Weights of a small image classifier: 32-pixel images, moe top_k.
Rows from block 9 of a small image classifier, named by matrix and row number. Rows with one number within an expert belong to one neuron, the router's apart. Each number is 500 + 50 x the weight over its row's rms, rounded and kept within 0 to 999. All counts start at 0. Numbers have three digits each.
After each expert's rows are labels from the 100 images, of 14848, where the router gives the expert most weight on average: "strongest on" is what is common among them. Only what is clearly more common there than usual is listed. The data: retinal OCT scans (Kermany 2017).
# router: router (model.blocks.9.mlp.router.weight, 64x320, trained with AdamW), inputs 54-107
# gate: expert gate (model.blocks.9.mlp.gate, 64x160x320), inputs 54-107
# up: expert up (model.blocks.9.mlp.up, 64x160x320), inputs 54-107
# down: expert down (model.blocks.9.mlp.down, 64x320x160, transposed), outputs 54-107

# expert 8
router.8:406476542511563454408462490479447439547503409531490470462520433550522435447382523534493479444488503523491440540461452529449488545523481526482484437497495592429514
gate.0:473505471522579518519580436463557477517438494485501519505394443550549483463441542546516441474558517477612595532557509499469448479440526507481462554433640424530520
up.0:446508409508585462413522462536501483574393460482456471523423462490540475411435493547465462452509474539599539507503516488510427520485468513504408525458600441553502
down.0:518575467497500422581385459600415593519413454409566497513427465548565449498464534410527494574527558509481561514573483561527554503446472517525567499425575538523505
gate.1:463523563448504478491599475475445428470542572583542591509465475481525451483521515529423548586527523500549468450524522435526407555585540455452511482526526455552560
up.1:480560595466547438532548466567481433539434538539555496449416435561520480545596615551486495461434541507537546447525519395549412590435513518517506505405546509528547
down.1:511552504381560501497452492453429507574528532542534515447455514479531539531485585538508532511620498541481509486494512477460461573552510593459493546510513476512559
gate.2:560504580488507424506491442484551518454498540519471574413455519555534540513559635579512499456631529583493506447517478535530525523503573462450490514491546511498422
up.2:500526534546529415568480459542513515462524535523418541450522503519435557454532461555517493457634510576526503436498491491542515466505497467473466470474502512493447
down.2:593484533451559513462544536440402464485480497475545464333550534510580415508570565513556507590517522615526519521579412561505492537598508504461489534466549494531532
gate.3:479533404501546551529569519514508562501482491507532462491455452540552535500522481510478549452530483476472417499502468443533442458489462496582424576579492534432435
up.3:483495429508539482585438527598473449501535503472480521629479473507566554538571508477476547487469558459547372585405457472507409480404422447529453576578395525466527
down.3:537477588456531516459533559495551432513587480531477443546553491498472609543485460439569468468549497457521509588433536451479422463465531437426504452583445573434531
strongest on: finding: diabetic macular edema

# expert 44
router.44:480475498546613401515523453442483448576503440515474477525431540494408505496486475523446530519422477518451646475419406458376569479542484468440450597430521474522457
gate.0:491497460523404492432600538518445470360558519485543465502545441518499553545489499464446553413452543548453395488531535587509495506630430466501451474534419503495558
up.0:562574451484492453460585527512450423405472538493568494477510496506512452513468559520481529508518545548553480580487493489477525448553463484492525538522457520497435
down.0:543503459459552480487454539503403507447463523507484527455506484425544532497472530488521577496465483446475429499510450400494453505549512410593537469559427444518418
gate.1:517492501371428480484485428462497471483591510519474461509574523432447492497575445472467500486490564488500442352543427535501446505501505410535435425531543544467604
up.1:524515421515505434507522525453527473494600460584554524453508467479513544509501491555570477535512591433506498465455483493484491472523477426478415501432509537570498
down.1:497449426535445509407571419550597519477467479405474497446468530503474551549449557467474533444526483551457442438442583498543445492501463470432452433527574454467439
gate.2:591528484483510502515434547424492497516573507537508422498454576568510369533409459516516543452579446470572418537598540495493414495461470577539526474464463582464488
up.2:420504362540540355441525497531428451521521538606479529506515500484435460497570561493455532446430523476488501477496415474533436499514520527567482433546457528496445
down.2:428531499570450533432482419545456530447492524465468493385548488495551396369498537519509452545560449534406470532594522432476491585561503506542451532503522450584477
gate.3:443550459382450522505497423470434433464497563553531600367517454520503494537565435502507505453560508441501433458635569570539514451430482513543504406543512454474508
up.3:479388600534506595525435606491459416438388474476514547553540572530452476450441510448628514450483497458584456467542365553415437465470460466547610494511565478482522
down.3:504528580458528475398514520526523561449501459547435403491520567565462480581509427600539453422515461430511531505504478413459550366548536438440471548538466488497486
strongest on: finding: choroidal neovascularization

# expert 47
router.47:457513498431589504491458561443457475556436442445504489563484487518505428419485553510530500464503470477450533439468514544468468494491495520499484486487452426443468
gate.0:562539516527499499555477454488450597483558552356535486486507487498476534543450546592539463498594548511577570573573533546511568534446504448421408349475489638540530
up.0:557546464463483510492496491466451548457459571512474505523461533519500499517435554582502536527501541598465477429513539432521550440384535507407510402537554536611500
down.0:401569521423550535457536465587597440442583517507549581519485470501510495480541514496449473462467510420446495522484496422447465500534459449472473529477444576532369
gate.1:436583469553481608480535589441348504464478490440646438516570541522483420485496525579500449583529541420483449541486506511552447469546494555547529539472516467512475
up.1:514548475506446600517501525492387506534457472454514488596558463494466433454547571518602506534474473321430443510419465462500507529459440480632539499487544436487507
down.1:463455521537410559538471443411538555560502523587518541482500575435511490474548421480514530476449499510441479500509458487415402564475483585559546513517564446608584
gate.2:514449552503415505535476479487474565495453591557526576390522546524458435493462433610480429564490541495482519524529533532404455488512565443514462528587439495467479
up.2:498492432484441463530504455523515523444434610515517572518436491480454479447458491505500483646482509476485528455548593467448463559575559482539380559544453619544487
down.2:442454458499505473477439463469412539563485538474514404520539490473542472529563446583516494483450412560435485417621452495579528450534464552460484623461452541456434
gate.3:521560455573602440511544447469602520483476534498505482475476548589536536518486544608525453477609476613492488525501513541550538543516588480521468440579432557552503
up.3:547536575510635538480481492564606443486486558475430536550468551501447489490450500564545493453548504574462537490512487590503573559471551457514484473496384548565495
down.3:387606436479427516400459471535553537470486553497522508439472539460476499501496515524518511576508482473475524527539413475496535527522556547437557560475494416452538
strongest on: finding: choroidal neovascularization

# expert 62
router.62:505506445459484624479531455434540468477528563473550475519512460542386596508515530511541469575506510409498454411495569495472591430529430483518546584502455480545513
gate.0:425524441500606439373535539426588594472491500508558492505507518549470528499631462486541510514499498409446473525487502461460482403503516482493498549509433468533435
up.0:491433613537482551570448547513391499534485528450458570549421536443481449460384501498458522582570496534618438521504445541549462549501522472511516505529562500510580
down.0:538528566495485455478515607470436525511540510560503498496487454472514585443530394494503365498462557491459464557453551509463521424507587445517501582517540441497517
gate.1:533515575526539505562513520489476478544492445434497525432564498545494506455491367508410566573516415513592497542563458436573516511524447440490579627506488446461540
up.1:496547462448584548484538412510570518477498514580454510546439524461503412508545587507509548448463415483468427459462492577449435485476511609440446443423545484590496
down.1:461540508583453575531445401480546575462452549470457448513530554514547563430551549576491515613487548492425513503535458455529544575542508591463491592431498447476588
gate.2:487503469472480526505413460569619490426484535550517508465478500573490476549410584574498404528464409490483554434475438471509392432475546449517543501516505536516475
up.2:523461539486408479531468541429461509483554447547517533476460493446426517521456506456464544515588476429610525485536481510505531478471546459447470459528489421537591
down.2:533514492532524579482477570446494509560538423497468429558473537472411521480538596517552558507531592464535385551478496595442483478460502580540496481570566555430487
gate.3:478513628552556399557470503463456587508385466398501485418507521481411545430529497463517524577575524459466551440506410608505510550496536407336482488454581452506513
up.3:579431480434468516474535497564541545529540546554499497479539463581487427550479526477507472439456486504534482561475495399481484533482468528524497522511466556423451
down.3:496436523609488473569489542428582487514430485481571439486581397502521473391580420407574588545488499473478522524511461472460638453478465489579526491445445466528482
strongest on: finding: diabetic macular edema

# expert 5
router.5:506466510466524425605555497490487410510483436436511526618525537389533546554518540416551526518528553582381563498544422562492467508531505535506475499443419504453438
gate.0:565395479502559532406511383530479469490490580413519453533459497414611557431539534571566524526533418455507507440491474502476450452510646523572444525488558479504457
up.0:521432457498512484426480414535503488419538497438479458454446433360569561492570572550590562590472500491520516498468445489484466503441569562530510479422520432464452
down.0:477443501567466522534513376479432504518454545545538558519478644510485510493461575517624484565480556567494434439570665546533442549560481469562489551473563435531475
gate.1:408567458523469472507466519491532472507560517468538476499522427480452543528488532503521574501534485525460493491471440503426361441530500514477521529496467512540480
up.1:594463521541546631436462449505451574484483508532514593511499547483510485488480471501406483515440490404550484529560518474527553494457489510515602487496423480449485
down.1:495474475455549530440514463477560419489538465501501370460477535524443532520519534524529538440521511512488480477468521521492381486502477525491470504527480514462528
gate.2:418461442545489528456503537493496519489507619506528547401478565548508495455441486602504502516474478538564476422690581541528542575534499511562492444529565486586623
up.2:535515439500556526546464520460583391480594554525497510554479488574463484500465531511463453431505426514498539443535430515519495493404505487527478440491541549633544
down.2:494542403582410608387513508514500431472549610598448529518471475531383519565558523437623509521515426559497492511546560547562419625558490469501499496518519529475525
gate.3:598468570458592455568471629434573489502593447575447496473556391481421419482482534424513545424568485528452570528504396518454555492506517503515466406477449556549545
up.3:395497500453462492442468358532469553454503546506491497480483638463595413480488486511449459494458504500549488418517625494532461539567506513418566503513584508527497
down.3:472452500451447506447475528528535447532585532576462508565525547500502510499521419609526386510458526563469453466497524556501467516616514449496463550580493589414521
strongest on: finding: normal

# expert 4
router.4:554514442585556392575531486497525532574413473470548572525507453416440510518556568413552532495398525482443456452402507604550442490460526523548571475492501524504432
gate.0:521479466519486528598606551453464421557525488507546569545454465480473453397519522459407464501469449492504534593525619454481576444483499504498460615530436570615492
up.0:529558449535461491644574549423451450534511471532528527499488497510483457470477591444478428527462472500532600576454554449476576460483489577526520578546439532583505
down.0:489521460501500514424600452499582448614587593569472569559535522471580543538562497542454470454458497547496457416555481508537481516556469403439418552501443541435478
gate.1:580492543475460613487495508530399475438547554582441497510575519465498361545521500548547478534507483592479506473518556445494523488499482564466519401441564545540596
up.1:461507478529469525550520434523494455463538491542534489450534484494528445514499520443486524515532475505569474538469567463434510490596465529485479454533478512505598
down.1:533655467567491496540520501440429462523422545491503506457517542475583466449417503538494528519461565562502510533508485542461545531454535620502471592392430554579537
gate.2:453414495456465514498513490524492510498548535562550520469496558557555494498461430544349477532501567566526512562537584517519417459537530465529471523537353505485513
up.2:454486527533443454484480580435533525500496491496553467569544405459466497495542407497424502564481524474456489600497542522521550462460523538511519445576495543520435
down.2:561535516455379439512496608495481467518494464510468490462465468560440485571520557506537571459572589398424475515499535455527318499462508526510652426430488495508409
gate.3:436495476570477474510542404505506526568559526590491553540470493506506508403562451498408460449466545504494446511486542500454468434388462515405506537568512483507396
up.3:480478464468457533528478524505501566529437498476561472603490484437559511475414540483512541511475505476478535493459564462504419613494538501540453467424470586457455
down.3:430475555537386496539494534474480518519538545508480516553526441520498413498595383575547454497357485574449446537530566510536487506428542500464493630470489567520409
strongest on: finding: normal

# expert 29
router.29:492542482496524522542512538515495528481460492540505422632523469490523557492495520546501471562507535427548435508545447600523484444366528474454514489452569524592509
gate.0:552496591444453504505570524502398531551471488442506515523500497498472456499493493387448470523638506483474470595531475362460386477526528304540498545512360486495461
up.0:481499469550421475448487478532434525447539485587515574512509551488581492499551497620503462467459492536538442407525550611479513486528509500466540524507546568439482
down.0:474382492564516578530516557467516524452510452397573501544494580424504604464466488397497549442450558487586457517422599481528576489388494475491431483466423515512416
gate.1:555564499364488466468475539515531541481449491498501428501471564531544534508521561477396456486603513493441500482496562440544441428490494500420433463545596523458504
up.1:517484526542487398625464511460443467568471434495584542437461500523468489502463484406456486447504452430526508591501527437559472439479524536517491588476527505475493
down.1:525556499477478457625491545528426541453488455514543509467405491524502456492502469448501612541487576480544553471500518489467544490464478600588531443503580479497523
gate.2:528610457506503589512462425521511474467504498437446485491465423576551451492501450512512488521530518535582569556483591523509563464507469485428548568618505555471521
up.2:558632471473549541509536453447546485500390540491409409526446464525591512457460480552438439431521564608611568505509464524470456508486493520446469550503590535495507
down.2:482527496574479429543444487443549423482455556530483460485539485645520458493524478545488474479483539517451549480548529469486516464382422481413499526498488536497511
gate.3:518463537530437460582481529465594537439543488474523525462513502502527467563496453470462524449493437517464560561508524464504433482499535504504466509514473539503395
up.3:517472508403414474582459508579552483494520476519494468471525486530538522505470540506480536459494511559457500530563446460497516475537471500564451533543563415429497
down.3:494562512537492475566440519543447586426476414511577543500476493542525485603547572413479553480497543450602528503470566495552490490417601540593503441504483548555520
strongest on: finding: choroidal neovascularization

# expert 16
router.16:470441595553561468574443528439495481496490529560502521513529434546389465427406607531523588464523466451564395507493372578574532559620443465470515575494566441427406
gate.0:443473554516522475580533528532482535610443507496496521514522483522505508481489488580476495501415463553475477456444571491524502470548450439537526451537507515495604
up.0:515479452531493532446564450552502526468510557476524438504478585469639495463495544571520429510479465478472489573500563588419550455556497486630526498567476445508487
down.0:532464545491463553469469513526589433470538512518443517498508476459499496488526477594554468469437539539551481434449490512505418485477437490503464498508457548494504
gate.1:495510462462426457463435600484522442519546508468545539450442507467512521454529529592555513488533418474484503489437494575459511481505462596497480501548484514483485
up.1:498552521531617551526546392502507588455515528467505389551532428454494407537398474446405523529467572514514521534581543474502438531553475480504440451495511521581472
down.1:512559408545494453616488483478455467520515503477575525464464464532556504476488498435451499504523580517531527529458510503530577391467463550546630494421456474575432
gate.2:468526520410430468396494479600589514568463456528519567562431522507535484515551407488404487550468481502537399522578578452578446549479469476586463584486503530457467
up.2:454521454535616538520519448612516518457412503523460565569456447516446547499554493617490454539544481580621515444519429577490448507548522543528389491506521501465505
down.2:449489514568418571516502515501512480385499632545500590530561516562494480458596487520516514532456459511456485521593514513436442572492491451542546563475512556601551
gate.3:408540482489459537475471536463546591514500451496487444456534475366541625537555486454445496420407471434460517502564540487492449468525462447499414596413526511508492
up.3:465460555627512560583592437479431497525520543599548561555509446514466397467527504534444463485567576525515555448503622445467469548516540565532503538595483504545478
down.3:518568456526503509491491416521480456511498471514531454423447380487539474515466508452489622481532587500501556493432554523499481578452516550504400417485475501464469
strongest on: finding: choroidal neovascularization