Rows from block 9 of a small image classifier, named by matrix and row number. Rows with one number within an expert belong to one neuron, the router's apart. Each number is 128 + 24 x the weight over its row's rms, rounded and kept within 0 to 255. All counts start at 0. Numbers have three digits each.
Before each expert's rows are labels from the 100 images, of 14848, where the router gives the expert most weight on average: "top examples" is what is common among them. Only what is clearly more common there than usual is listed. The data: retinal OCT scans (Kermany 2017).
# router: router (model.blocks.9.mlp.router.weight, 64x320, trained with AdamW), inputs 270-319
# gate: expert gate (model.blocks.9.mlp.gate, 64x160x320), inputs 270-319
# up: expert up (model.blocks.9.mlp.up, 64x160x320), inputs 270-319
# down: expert down (model.blocks.9.mlp.down, 64x320x160, transposed), outputs 270-319

# expert 0
top examples: finding: choroidal neovascularization
router.0:123145101130125101090118165151116129162092128159078105124161124142076072122083119110106109122089108116142143116144135138091167153148120150108134104133
gate.0:140114126138092127167122154119123109121151162117150119097110119128111089113106177122135132121137119138156088136131154095147146127103134127106096108142
up.0:092113126102139178111129134136127140174148093116101126135148101171106110141147114128137118141125133112124115119130141158106077159118120098101122171143
down.0:099074131108152101148188150145128108130131126126149199110179104180092129141136099111117167154166107083137129160126137105133173132131094143083114125100
gate.1:126135146103148140084097123113100121083126114094095071066128126094103150146103120102111141134122123168052173146159158116115130104145134078113134121127
up.1:103137121174139117152129084113161143150156163155094125146099127098133137184112128088174132113130164081141097143082107118129094131117141151111112152162
down.1:133129158172064093094117169141107156127095095137124117101119115138136179098109147129110124157167123153152106136148153155134150131137135137127129151135
gate.2:142183161122132096141065125089113109097091140120142159172119169101098141134078104147144102130086114115111133132141136168136168166136132109118132094146
up.2:128126129133128110143152132153208133141148106146119153132132131108158112147096146147156139108103139118142119102140139100122141161115147096148122126172
down.2:113140120111161175136150131100121134147141134158130116151125104109133151124135138107138142125165122137096063133147098145132123146089138139147108121128
gate.3:131180102125135111121125144163127100099100128143108137096150178097126138127131137089142181121122161141123109175126121111099171150124101116146091172154
up.3:129181087121123131114132142142127112111091178145096115094139165106121140101096155101143162155118161149121125155150132105116178148144118125135098162168
down.3:157161112107155122150134135118100128089168132118073132147109094108116122118104115149155142081109098136103125101169102111145115144136097094147157137154
gate.4:118115082156102084102147118113147117141172149151156133167124117164132121131108132176128132159141133118095133131124091140186136107084114124122130128134
up.4:118129130104118135170132122105110166116124127114133157115141124135133156143174106146131100122121123133100126113094144106108094095109138103152117110087
down.4:163161138116102075120102131145112147147144146146086165154103108101143147098112137141147110145094137129080149171169114110152168117131138116117143137166
gate.5:145131147093141116107097093118136141118149148145128139142116114112074106151112114147155128069131139136143096118131155122124073155132105097086140137161
up.5:106104092126113147105137138147137143173084138109142125065181171116145099127156156093080123130167126123168139139076153094139134136142120152138119116078
down.5:099136175158140099141105126131117127151133148105114121123108117130140102091118133118134146141118133119120101169136135150115156138151127094109132122119
gate.6:160098144109112139143116118142159091088150140101099127147112146117134177160113131120129134132107138117112135140152158104140139116097115134154131136099
up.6:104138105121135125143114156110136151138150085101122099093159153146149115143100132117141153137128106089190110132118132120104130156111110156111112113097
down.6:147149145141125117142091113131146136121103127117131132129115136133140124122122060132143126119121136130118134113149144154125156121127138133134127135130
gate.7:116097107126100108149161123168119135114128141137123082106129181145139096158161128114091117142148125129161140141071149083127094138129130087140086128099
up.7:111093132106111071172148129189096129124102130143142093100140149144138090153178125101104099168172125126145140127119141115136123150166126087143099102108
down.7:107119145132094123129185131114128134110133196140113137118080138130107148159110111123130108124089128143169160126137115156107131099090150086126176105133
gate.8:138094137144089124157131109124150097104176106139101155112095159175152138129122148129152108129104125090101138137161093101148131124110154103168090133156
up.8:196153111151118136081100156136129124137110141133152116132213150100113111154135092141129120100112108164112138117091135102134146116169074116135121173154
down.8:137154156142122106123141177142107141092109120142136117158159111172111132123133093159143084134112136084117127124130159153117148114159191164125128150109

# expert 31
top examples: finding: choroidal neovascularization
router.31:106179149148153084103161138164141166157140119126102111126137106150150152113155141142093175175151110094129117130116131136154135163158073102098129142105
gate.0:143107119122099133156077077170168162101129127161161164152086119135155110122121106093104078170127101123125112149109103089146138152131125096136120132165
up.0:112109180110129113126089120139151148135142119158130115107107118152128134157145113117112103110127141154130056142099168102119134110145145138098101112132
down.0:113073110121132104103138080141128073143182108149143131118151165140141143097099150164117158081136136132138125143111112117134124091168105148138159102103
gate.1:118144135156140116131123149118095125113144147066172088157114134115154136148125134137132148111096106152107132124124151149111076137126127121138136149112
up.1:142152133105126096128142145158137169157157147127151121137133186169071131120135149177124155120111123139140097095135154144110109131117116130136145135117
down.1:120130064148159128130101112161145156150162087123141122118135140174115106091142132100141144162170152181137142140126149149170098141138140117108112145125
gate.2:148096118117115128151145097129126143133109130107132163103119106113150097152127149094102127155144069081183157130164124073133089110103126182134143084125
up.2:133133099131112090129079085128139136113104192136126142145164091147159119107167145100134104100130156140115141109085113118115193146122085093131095132133
down.2:135176143097133131109125125139161152097124125112095135106111181100109085146145144132131101129127136113147086075141132143097142137133143117129135073148
gate.3:075161116115147114148152150145132120112145130133121144121134107174128155125127088144116112120140123158141135107164155143157145124149163130130101157135
up.3:062108101115144132096174183121126175091102099106093150124129143131134137119112146118086082125131139144165136138084148128121117136166114084119132090118
down.3:125144098146165141155134165103083134116126139093127149152152125164147166103134115122160110159112095118140131116156088102151142102107108129109131164141
gate.4:119148143136125117191111137115132179116152176096144146089165136133103130099138134149160128154149120168136174143144133150130148131151104143107147151142
up.4:125145146120136121152132150129143169106128136106127135107155154112098175116127146120148178145150127161135188148168141158126170125142093095098122173120
down.4:138156126122141077137124156118125099110157144142136146118148115120108147109115115152158117055110124140076111090147129153110161119107117132116119113140
gate.5:151085094137115135086103103097068159103161115176118104147104094151147111113101132132125100129109090104142141155149119144117125103089157165100113132112
up.5:106096129094130109106144165132133100120145111141104138119143142115163157146089136140115105109145084142065180153141104118119086158136104133105097103113
down.5:130155129162165142132126141130118155153083086114210116148151128134123089127178147110140122132182140142169090160104147192142102122146144144137118168130
gate.6:102106128135139124098094114136161113118144122118116146114142162110115123133151112114124117116141140166175126140123140124135110141120093134094172136126
up.6:132143141173110151161142127109094134107111120110139180130092133133154141094092108150090133143112169099150110121113149162108139098132128117166145114098
down.6:103112136149156152152148121164144103154155130091126103123131137137067088137151133139144141125220149116145133126104139110161096137161102167127148098133
gate.7:103129154136127150131150102140119098143095098097159134156114114150117138133162118132136131080123127111174126129123153132150110126153155153144168105136
up.7:123156176132154140142163113130102106115106077089152094144124119132102119114149126123163145101124126110161130134155151115158103151134149127138156158127
down.7:091096088131128122102151134147119132126123072143154132139126164141150168128131143132116143136104151124157123109119134110162090125108112140127154128129
gate.8:138135133110139117131127129124105142122138137130126130132115076122121146133117155129137066116114133152112104131129148130107128133121130135170114110117
up.8:129120150113113111119143108151107097083094134144174168115180173124060112139133071109095160143143090156123144158159109127141137103107136131144165113139
down.8:114113159138128129122124143141148116069120138127077116140134163147092146167083121145101159101125139093106126098108109109132183116104151160144131115109

# expert 16
top examples: finding: choroidal neovascularization
router.16:130127115173119121087168110156110134144125080104126121088156134088117156120155084084129119133111093135106163147114134094163119139133117091132130134126
gate.0:092096131146106140139100166156116111145139107157115137137107174138108122133145136076168141115127142140095122113119113124154096123120105138163157121139
up.0:120152106129090158132139161141144151175128161138092125082132133147153113160151189130135150079142138094118101146092107137139098140138124154151098123139
down.0:082097136091116142111139085112141080154140109145163138149166124128114133075118146087110105110144148097118092161103106100183105135147110131153098149096
gate.1:099138119140154189109127079132110127188107116109104118095157119129129127110151144141125150141171109085156107133136146082127089164155125154095129126112
up.1:155115151121114093163113127099131133096143171113161130141090122099136143132099125098135116133124153139105129131128110162122116109116107093160130127122
down.1:101115075120131159128173153127094138121148102143115123104104110117105125148128161139119114121119115116090112100137125097120103077121092143110141146085
gate.2:104108171108125098100098168133144145101115145159140140124115153110146093121106122088101149113105148123127120140071124116102158110129149137140113124129
up.2:095162116116146112095124146124111120108140145158140107159112115112148091126106152147100152104092145127124084115127142171150140122160163130189081131110
down.2:143095080143153160097122103126142157138132119125139132131143133163134098131170121135114141146144113088152169134087156131146120174120128137127124151106
gate.3:128140184166111157132126100104105092108146164131101117150085077157163135140078117137112150157111132133137162126142114116108185113128123160095140107135
up.3:122106136102135092118115131172138102160135130123138095151149132151113101101139113091129108084107153163126143113075153125145103101097163127202151169131
down.3:103145092140173142136132105096108085118139135101154094076133091155110164145114109129142128110152138100075119125137164124124107107095167155133140123154
gate.4:118116173105134097094120135133115138095136103146160158127134154129127074174129122136093101099106125110149136148138183158066097199094127142146106098116
up.4:160096136161132130147123149085137129151111111124105121096144113123109193090127117076155123101128136161111142166108116128115130104139134102105135174157
down.4:099096149115137109104130150117156097148141149133151110134158126144169103154160122095102107106091095136143160151076149142131158087124117163143164115115
gate.5:092134132117172127104137152099111103163117179124101131122143183142101114126120134130113171106113140148157146107114152096121138128142098102086156135138
up.5:118120101098121146133121115156148110133143128092139132095145087128133137100147144082148060127152111117040082112119138100181116173158105128174111148143
down.5:108109124119110104088117102138129154124099121164151140143141137143141102109112131150077106147135128126166111147116100126128115154124130118158137106104
gate.6:109154116125120123105115110144109122134121135113112097136157079126099134136121134172108118117098135105125135137123120141123142095136184138120143155160
up.6:106100113124129135099140128151140081147127156112112109131128131111108113101119117168116124139123098156115120105128097150115119097150101141145145120119
down.6:148165123153117101143075136130136118118124106067120105141091173095143109108112186110150145157111122146134169167139121104159127110173144082137141119126
gate.7:132182117092171134100157142120105137111128131114134139090155127147108162117162128111128130124156103136104147128169109138163097143130122093170163167153
up.7:097059140166086133140101102139160116149121129147128109147118127120147091136111112149127110122102159136152111128080171129106137114133145161097092106097
down.7:158138125114115095087119088164152097140129147167125120165101136132118120116094169135119129156115163135153153141113134099117105089126127138153133092113
gate.8:114114094157099084122120155105131107132126123115132164139095072172140116135117141111075128120139120156162129162081122146113128133127104153115202104103
up.8:095153102124140141143112095094151189152072115093097133134131085124139127148125112122093123144146099147114123126099139110126132115113134134129112130099
down.8:118115165123123141129103153114115175120151130107105127030123149094101095100161130126090104167172126111120157133108152142140154150154109109126153120120

# expert 24
top examples: finding: diabetic macular edema
router.24:120101143130153117120137142122115179157137186141143107058136121176153112113087096118125127132147138158139086101124123076116126159117105139137107165106
gate.0:144146140118122096118118168117130108138076136108174152112150143115115101168147096109075140124124176124175124108092156158109143148152132135110132081120
up.0:124149113105110151141162124128146151118155104153097142128089128132097144105089116154140157122150068123127176144131121108132112101094175123122120172161
down.0:089115106139121126123133143096127106081128136126101155110129086138103164124149136136122148128148115089121160136165127122134095152110165140108117133135
gate.1:110067088127125124131138116120134143143119122113138136125129116106141103116088136133122139159164148108138160102105095110124149096167091061134110071093
up.1:139165163140117133104107111158140110139145122102113125145160106156105138118186130126139153124106109155108112132160160160146132158101155198152142182168
down.1:179132137153134122102128144134164135124136138157124091114125154159165127095115087120135150127078091158130138115148074123144136135122087125088157116185
gate.2:137122145141104147157102114089136157116135155099116130128114097101137170145133177150149122149077161140122104118140172139094123139151156142163149135183
up.2:126070160141104174181131134089120145103108140069127094159120069132158178127127151134147119171115165138138089128133147142105142162125128112140139100200
down.2:187131123152101115120106135114119130123169121136068114096134166114122154136110125140133109106093093155105153146142106135090163119099069118145192139165
gate.3:145139106149106132159133155063096128110132084106157109128164168122123133155114114115131114198122161140153142106123124142137135162118138084086168112122
up.3:137139083143102113139129177096097148099147107143138133101128149132096106166106132115132102174113136149182143127111146118143118190105122093109151135109
down.3:110118134091104093118138123171130138154103164118138150145092129102184107094119122132099127135129132134151114107092154139110124114144124106151096100155
gate.4:148133120105090095123108177117149166093152130137123146158084136134145144095116137134106166150089129120112139153138129143139144111111144110129089118155
up.4:133152096122133101143136129111148130152139155135130120136115179112090094103136108119133118154116142144100146120104124136139088137112157118072118095125
down.4:123138141121134126121119135121157161129129119126083091140124096136062154124139137105137113134144171153140148116071161153168112105127150130099177165128
gate.5:149126135132131116101117087089158132040121120103122119147097149102112141094135080070155125136101098152102117157167081104128138127108111101140135155151
up.5:127150167099145125120125095099121095083146116112129140146119113091129146105094091122154134113108111145130086113156140115106160117127149138138130138141
down.5:097177148137140155173149141130144102127145165150119135101112141098132109165138122138128125085134107138170121123101154122069126118116131139105123109129
gate.6:159157113122140109180124113101079096115095141105115165114158138115083109118149112135147141114117108099093133139164164141147153112141108114104110082138
up.6:103152155110111157127105143131155152132121127127118185096129108132134116151157136108155180125127136110147113114128157105100117125131152128122115167169
down.6:183144118101141130144064140135149165163120093115159114145158142114157098118133155130119137117150159130152157154114126142132112130153133088141121108157
gate.7:122146148143139133137131159163168150147098121152142153145186187097109102132092125159108126127099181156087122112083127108133144104130093150116163119116
up.7:149127116126179108153109102105074117121124110124110092138102090148116139093131122101197121142125093115126170135173135168127076122135140121115130142137
down.7:113077100094113121145168163158115142092112142087103106093106119169105172103076135157159149148107130097145160113118118102161123111100129173138146137166
gate.8:097080090098120138141147119139144121136147111119122157099114117107112144170119125141143138135177101133123105160123204127126096123155172169136119145093
up.8:091088110141146117126148161143130154136133109141147138107153134106119120124095138139144140146170142164138098132119172107120111147147142102109098128116
down.8:155109112127128111098147062157143104126108115122139157133133132120148154109115136186117120125125148161107125152121150162107119127174123142119130164094